config.yaml
dataset: "read English sentences (LibriTTS-R)"
gain_aug_db: 10
n_mels: 40
norm: "groupnorm"
weight_standardization: false
stem: "single"
label_smoothing: 0.1
residual_init: "none"
beta1: 0.8
lr_schedule: "cosine"
Rows from block 5 of a small sound classifier, named by matrix and row number. Rows with one number belong to one channel. Each number is 128 + 24 x the weight over its row's rms, rounded and kept within 0 to 255. All counts start at 0. Numbers have three digits each.
After each channel's rows are labels from the 100 clips, of 14848, where the channel reaches its largest size: "strongest on" is what is common among them; "loudest" is the band of the loudest frequency at the time of the peak. Only what is clearly more common there than usual is listed. The data: read English sentences (LibriTTS-R).
# filt: filter width-5 conv (model.blocks.5.filt.weight, 192x192x5, each kernel summed), inputs 0-95
# gate: gate width-5 conv (model.blocks.5.gate.weight, 192x192x5, each kernel summed), inputs 0-95
# out: residual pointwise conv (model.blocks.5.out.weight, 192x192x1, transposed), outputs 0-95

filt.52:154135128132161150124132119145142179137132179163206184144124120126138138126166146086153150134073170140152134142140164145142147158192144156100142139112133140130106126106131135114118129130088122128133144124138136154123113123096092121094147149114104108153100102093098122103100159115077124094
gate.52:125144117244138116175143154144142132128153144115136119126124151136101130126112115093114117126117106132129131120120116122157140108107124128119137102160133115090144117102137106165094141106091131104130102131137129097127111093116129129125136065108107114138118109129127109119116138105119089111
out.52:133132135162135147146181167193168133127147157138134138123152163153149154165120143075128138119079117141138149115152131155155167128127155156063139118159127147111148096106144110164107144120055114128134135130141111133117118146098114128121161134138138110160126092111123125122131164135123145133
strongest on: voice: female
loudest: 250 to 500 Hz

filt.144:169146164110154161073135136138123124109132143196196160136152094132111135107161151075120134133073173122148106115143162139109133166178156145106123135097111144137098104120119132099115137120064095137117148100120110173092129116097104141107138182123134124159114104111118113129125166118097123109
gate.144:132147133254125125186153163148123140150145137095116107131144176134078138131112125103118125117122100136125138130132115121176147091113115128118135109158133111100154136114136102166116136111112153118132098134122160099148128108147145145140157080115126123154120142149139131134125150119137102119
out.144:135144142131146147114162161196166146138156146133144165132145158154158158146135140052140142116075127146125153133141131146155163133128148146050145128163138138125144112092153128155130147135031137138136140136141131136138102154090099107100153124135094099149108081102107104096107150131101150106
strongest on: voice: female
loudest: 250 to 500 Hz

filt.182:087079082095089088102098069084096085085096072116091056083092080100107066139127122145136131135149128123141143134120129142102116146113136127144123134136152146141130118161154148132129134146142117130120131123164109128125144136119145125139103131143148160115167136132130119152162117134141135163
gate.182:107137109237133090185139151137151143128157142089125119114118157149095135131108113087115111118116104136129137121114122116155143113101119134121144107166152107093148134130159107163096160110082139107138088137144137100145124101123145138140150094130116127157137120145150123131142155121133100130
out.182:127109120121129135126118097066068146136115117123128125140118118099057103117126117154128125100122145118114121149109130102120090126127102106166120150099135103139110165150105145104133103142190141121112116109113147110147110091123119137115104150112112115097100127126117094111118093105103105115
strongest on: voice: female
loudest: 250 to 500 Hz

filt.63:116136143167140127122182140130092140138132118104115131135127141133043134130130125099143127101127122125127142135120119128141124119113127120129127137119126123133116129157119133123128118138100129131080127089113125117141123077139133114134152100116126131176132140133128117119132176105136074134
gate.63:108137103151123108209099153130179133157129143084102117106113177135185109120118121150129123142150088132141139142125120114162127099109111125138134102147143092104147146098128105149107141111158164110146086163130150083157110141142135123139108058115123108089128142128127142116121080133139134122
out.63:100102115146121113141105103090139095111101120120098103100110120115185105116130130123124118150146114145122125119149125116140139112132129144102146120129128109136139143096135124140155124131114165143163143158118156120149104149150120103134129119107115100114108150118114136107102136126131153121
strongest on: voice: male
loudest: 250 to 500 Hz

filt.82:110121126134114114170124152123132118148124118073068103125129165132135125137096113186125120125187078126119141140123096118141125088089104110153125109145138107119149148116124110150135122130195156125129103141120144091151142151181163132168116085140143140095146174160151161146142091150177145157
gate.82:136144131255134129179164157147124157152146151098120117133143180140080134129110118100122125115121099135123146133126113121180145093111114124119137111159139108098154138116135103165108140114110153114129090134125154093155122104145144143141154077114124121153123141145141131132127150119137102119
out.82:113116112112114109121096096067090103115098102118105101122107094101107104110116109196105104134186124103118093109107118104095088126119107100205105119089114113135105138177099129087128108116210105120121116115106111124104143103166151139148102146108149149102130168156139144151136100117149105136
strongest on: voice: female
loudest: 250 to 500 Hz

filt.91:104121114202122098127167137113082116125110116081091125115119155109059136136118120090137120097111109122121138139126126116147125115120118124116129135117128096120123129149108122135120114119088125118092113095103123102149117095131123110126170122113107121177122136123117117112132176108125089119
gate.91:096142109170114083188111179120171113126143120086096103112125158143160129118101114145101103136150095128127120117122115107137123109097112118137131093162144100099158144112133094161112150100144150119148096157126142089139108131128135126137115095124120114102130117134145126121133096132137125125
out.91:104113117099122111132105119093130103111111122125107112112127120123160118143113140126109113134146114145134129126155121125133131120107129130122148118142129120133160159136118112138151127113126145142159151159115135117124122127143141131154083140094126120077105140153126134133112130123164137125
strongest on: voice: male
loudest: 250 to 500 Hz

filt.188:144160152138143143144140170153150184180153158096138172165155188137141169134109118142127121124132104133123139136127109106166147089123108132123133117136133102119145146107115104152144116124155172115154122156106173109173124141165138121147142097131118121125117169142133167126115121140139139120
gate.188:120154120190119092164108171131169117113155120116126089124141133146155128124105114118097112133128111129121116111117118122132129122100125125128130083159139118090149122114142094158105151089120129109146106148136125099117106115104125125122116102122114113109126086128139108119130111119122112117
out.188:119121134113149124138142116122141114111105118160132157129113113128190132098146113124134115143149138094128101114102143119091082154133124110115099130080108136152090115114111165075122123154117090127108145103130094157105126123176136111146094118119149115093122172142141162121127083131149119141
strongest on: voice: male
loudest: 250 to 500 Hz