A small sound classifier, trained from scratch.
Model: arch wavenet, norm groupnorm, depths [8].
Training: adamw at rate 0.0032, held-out accuracy 99%.
Data: 15625 training examples, 149.1 epochs.
Rows from block 4, named by matrix and row number. Rows with one number belong to one channel. Each number is 128 + 24 x the weight over its row's rms, rounded and kept within 0 to 255. All counts start at 0. Numbers have three digits each. After the name is the row's rms in percent of the matrix's.
# filt: filter width-5 conv, dilation 16 (model.blocks.4.filt.weight, 192x192x5), inputs 144-191, a 5 kernel for each
# gate: gate width-5 conv, dilation 16 (model.blocks.4.gate.weight, 192x192x5), inputs 144-191, a 5 kernel for each
filt.61 075:175152125124137107122136132123109131128131093153130121124137135136127118120105099110122126143154128122111140129118117117119122118132120075097096106080138126109101112111122131126110090116128130100124128114129130094115128127114107122133131109098117136135114103112134120102147147124117119082109105104071229180133128148122121128101069089115130127099228172131122145056088119110098084109137146126152146123116150079110130145123101106138145147090106134136126160140121119157115110126136176144135126136189144151148125128123135136133153098103124144152077108130136106113109129136142192148137127134136123131139184116123138139130092118139142126091107136151158111111142147141093095123144158100105126141154124126130131157122121119129176
filt.62 115:085113132117107130140146124140110132142131125119121135130130149146148122136141140137143148113131144125112146140127142167165134134133141179167138164188094141143142143131141146130134101133139125134120124135132128118139139131133122139145120130104135147135133107134139144144073120138124110117151144146161048097119097074117158150159160119140144132138058097121103083180148127148171163134115126141124115116120111164133112124136164119109125137161128112127135120117111111112166116104117137121102106101103083116136108068141108110114099145109107123127174141119135149159121106136122079110119112084157117108123125151133123119125155135117121120149109111119125150127116117134145099104134124158111101120141136117111107133144110104126120
filt.63 115:166095115158141136138131147124140153142159139146094108139129152128118128128140126137126123140111117165137137112134116109128133104135134098158144101102139093138117118142140128144135148159156144129138112121150128135149145140134131148144150137144142148168126136146169144116170102115162134127153170140112185085116168162133148145098101135161156149128178079109159159079163140091110107179144112118123091119134126104184153118122093164137115124094174146109125128083111127126094127113119123128081123144141135127141154155114151114143140101148131128130094179143107114085132126109124158095111139141098099105115122112157131113126098169142125123103150133127134127164137121124092131144140142098135126124131110133128118121085087122133130
filt.64 076:141160125131124099129141122091089127133115064126140114130125111134123119097116123119120092100142112111094125125122125126087130114137112095085096083095133121115088095098125131114084106120131101067110145119134125106126131110082102125138112083097116127110083106112139106086117145118115102106107108086081166177144130133116078103054063111117137109076165163136126130116062103096112117104131136130144124118139163112112133140132127103134154160117101131129135150135119143165128116125165197153147147174182140138143133118116123135151150122112118154152105101118121115131108121145159173144142123133140121122157195126113127135132121115133139130123114132157155140105129137144113108134164147116104120157157134113127148158134122138163183
filt.65 076:151134124153127154164174127138125161210134153157137113149136145159163146158158149135131146135142165150142143147119145141154147162125147133140148128164150146113160143140153175141147150167197130151157138139136132149155175128142141160187129147142154207140136126145183136139151150163160128113149167125154132128115160118107156158177189142160197122146139133111163119091116113103139102126134096135120099089138100094120139091136100110112098119086115115095128130107075138102141103071102110157106094110066088118148133111090114135112119110110110095117088119127096145094095077103116107120095148118139097056112100102121129108134087115138091127125114130094114113123116104127133106116093099121110099096118132124110106116149090097112081
filt.66 121:176094128123136149126108097123141134122101136154087114116118128107095090113149131124114109149090111108137120109114135096127090087081123099139109133091150128132139101152121105092121164144123114125150096110116123148130116106131145133110098132143134127110130121161131127121171104127119130121147130148108192113149139154129157109117080143143112117126188109145137145074156137144113097158134130131101118141149131090159133134137072148133131143084161141138141109109150153132066108127130130122105154148149139137142111164096127146120177095131147135160082160133138120080142153143142162146166152146085104138136129101155135131140093153143131159088133144131160110154139131130095142158146170066121134138142083136145147142075102148153148
gate.61 062:137086132095122138143114129130136172123155142132082121095118137129121126113132122103117116130110130131128133112149113133113132082112114133156148149162143089152117135141139118132127148157132139140121096110099124136145109129129137156115135133121141134147148127157143157152130100147125143133152170164172133079145098122172167196180162136168129135148138076150094127124163145176146120178116164126111084138117120115182108162125107160104146114116168114169124115077136116118095105076104101097073092084113120146143156135099156108150125104138096133116118177126181136108137107140105134106163144127097080097100100123158124147127112188107163119107139089123116132152125141116098137073114124103132099123119109129113126122065087088096118
gate.62 133:111124101116118089088105128111110068059137119109127116109111108108101102100093118097117101112109095128121104138134093110102105096103101130118138120118109131123119108105095106133120083052067137103103112095102103098079082134106101078085132104106082068132123131102097140131110117091129130127108104125111117132113132132139108142157134096078075123101117134117129135147135168139136143127149147134157173174126152140123140139127151143161136133148136164152138148170178135152147167170115130124162147119150152128116151152162142146161159151144138141133143131157144137161175184145151142156157165173159195200128144149135148152137151137134156140145136140131127146141155141131138150135127143146155161128129147142148131129154188155123143
gate.63 128:121112117124114106126145143109111117112135057122111121123140123124119117119106118128138141119122116129079113131132113151125124104143110122133131115138110119140110145111125126133105102108127122068113110116128122106114128136088106118126130080108108119147075093114128134105112106113131099087113130117089120109112119103116131107084094095116124138078118105111113117138146143127147139148140133126153133132136162138143132130118142148139141146139150139134130158135141131175144137136145198143124150172187132131126143065155142128157107147139130146131139153139131126147161140154170149148132122145151141141147208147145136130120150155136145108145126137151137148142136126138132131146196168142131135149153144126145129149141136145185203
gate.64 076:111092122142113146171129140117127164115148121126106135141118131143118132117147148127135116113120129162120137125156140148124158121141104165165165139167133093147142150142162125141119138165133128127121121134148117139160123131118142166121130121116146139161125132158149154145103098128168123140154158155167090067104144116169156160125186148182133117127098066113144123162164149104152140169126105136102075122132124136171118104130135157118107121140164123103135103064115139116122122120118111089077107148090109115094122112106137098132105130140112116110146172128104139150142119115122113067116128145114098126126115134148113108127135175106108112130151110111106145154123094128133157116120100131141112120113115116108115123092088121143103
gate.65 074:151146150131151194160132132144170151122136161152146145131131152134140128129177161146132130155147132138160146117148139112178169136135143137120128141107151125145132129176155129130147193155123130158172155143135142188164130130150185157121132154180153127134158162133131138142156148145135169161131137159146127133152131169111111119136140186144119132148123128154135166096100114130093112118104126114083109139132114111117103124115106121112126105099114098123111089109139131118106120130120085130131148126121092114105119159092120106118137106132105119114101110101129105099126123124094079106127120138092115135119090101112105123120102122097121121121138121120117108123111122111149156138127114114132127127106097110119123111123131145128105
gate.66 126:125115123109112114114124146113127116099142059120112117107138126109110117108109111090137133124112112124086097132120120156122111100134120112136111126147109123124099135118110116136102108110098125070114107102116129113103097137089116113105139086122116107154101114120117160126124112127123112090116112135111128114132109098118133125097089108116095144096126113134102105128148135137143133146131145127140148147134170133141122146121138142140158150134144139150126141142157132174133137133149208139133146163195151136147146077153137147164117142137124157136132149132144129138158141165161142148158123121135139147147213142143136142123143152128163111139129125159144140150136131138128134123195178133138129158162137143139143157131139143192221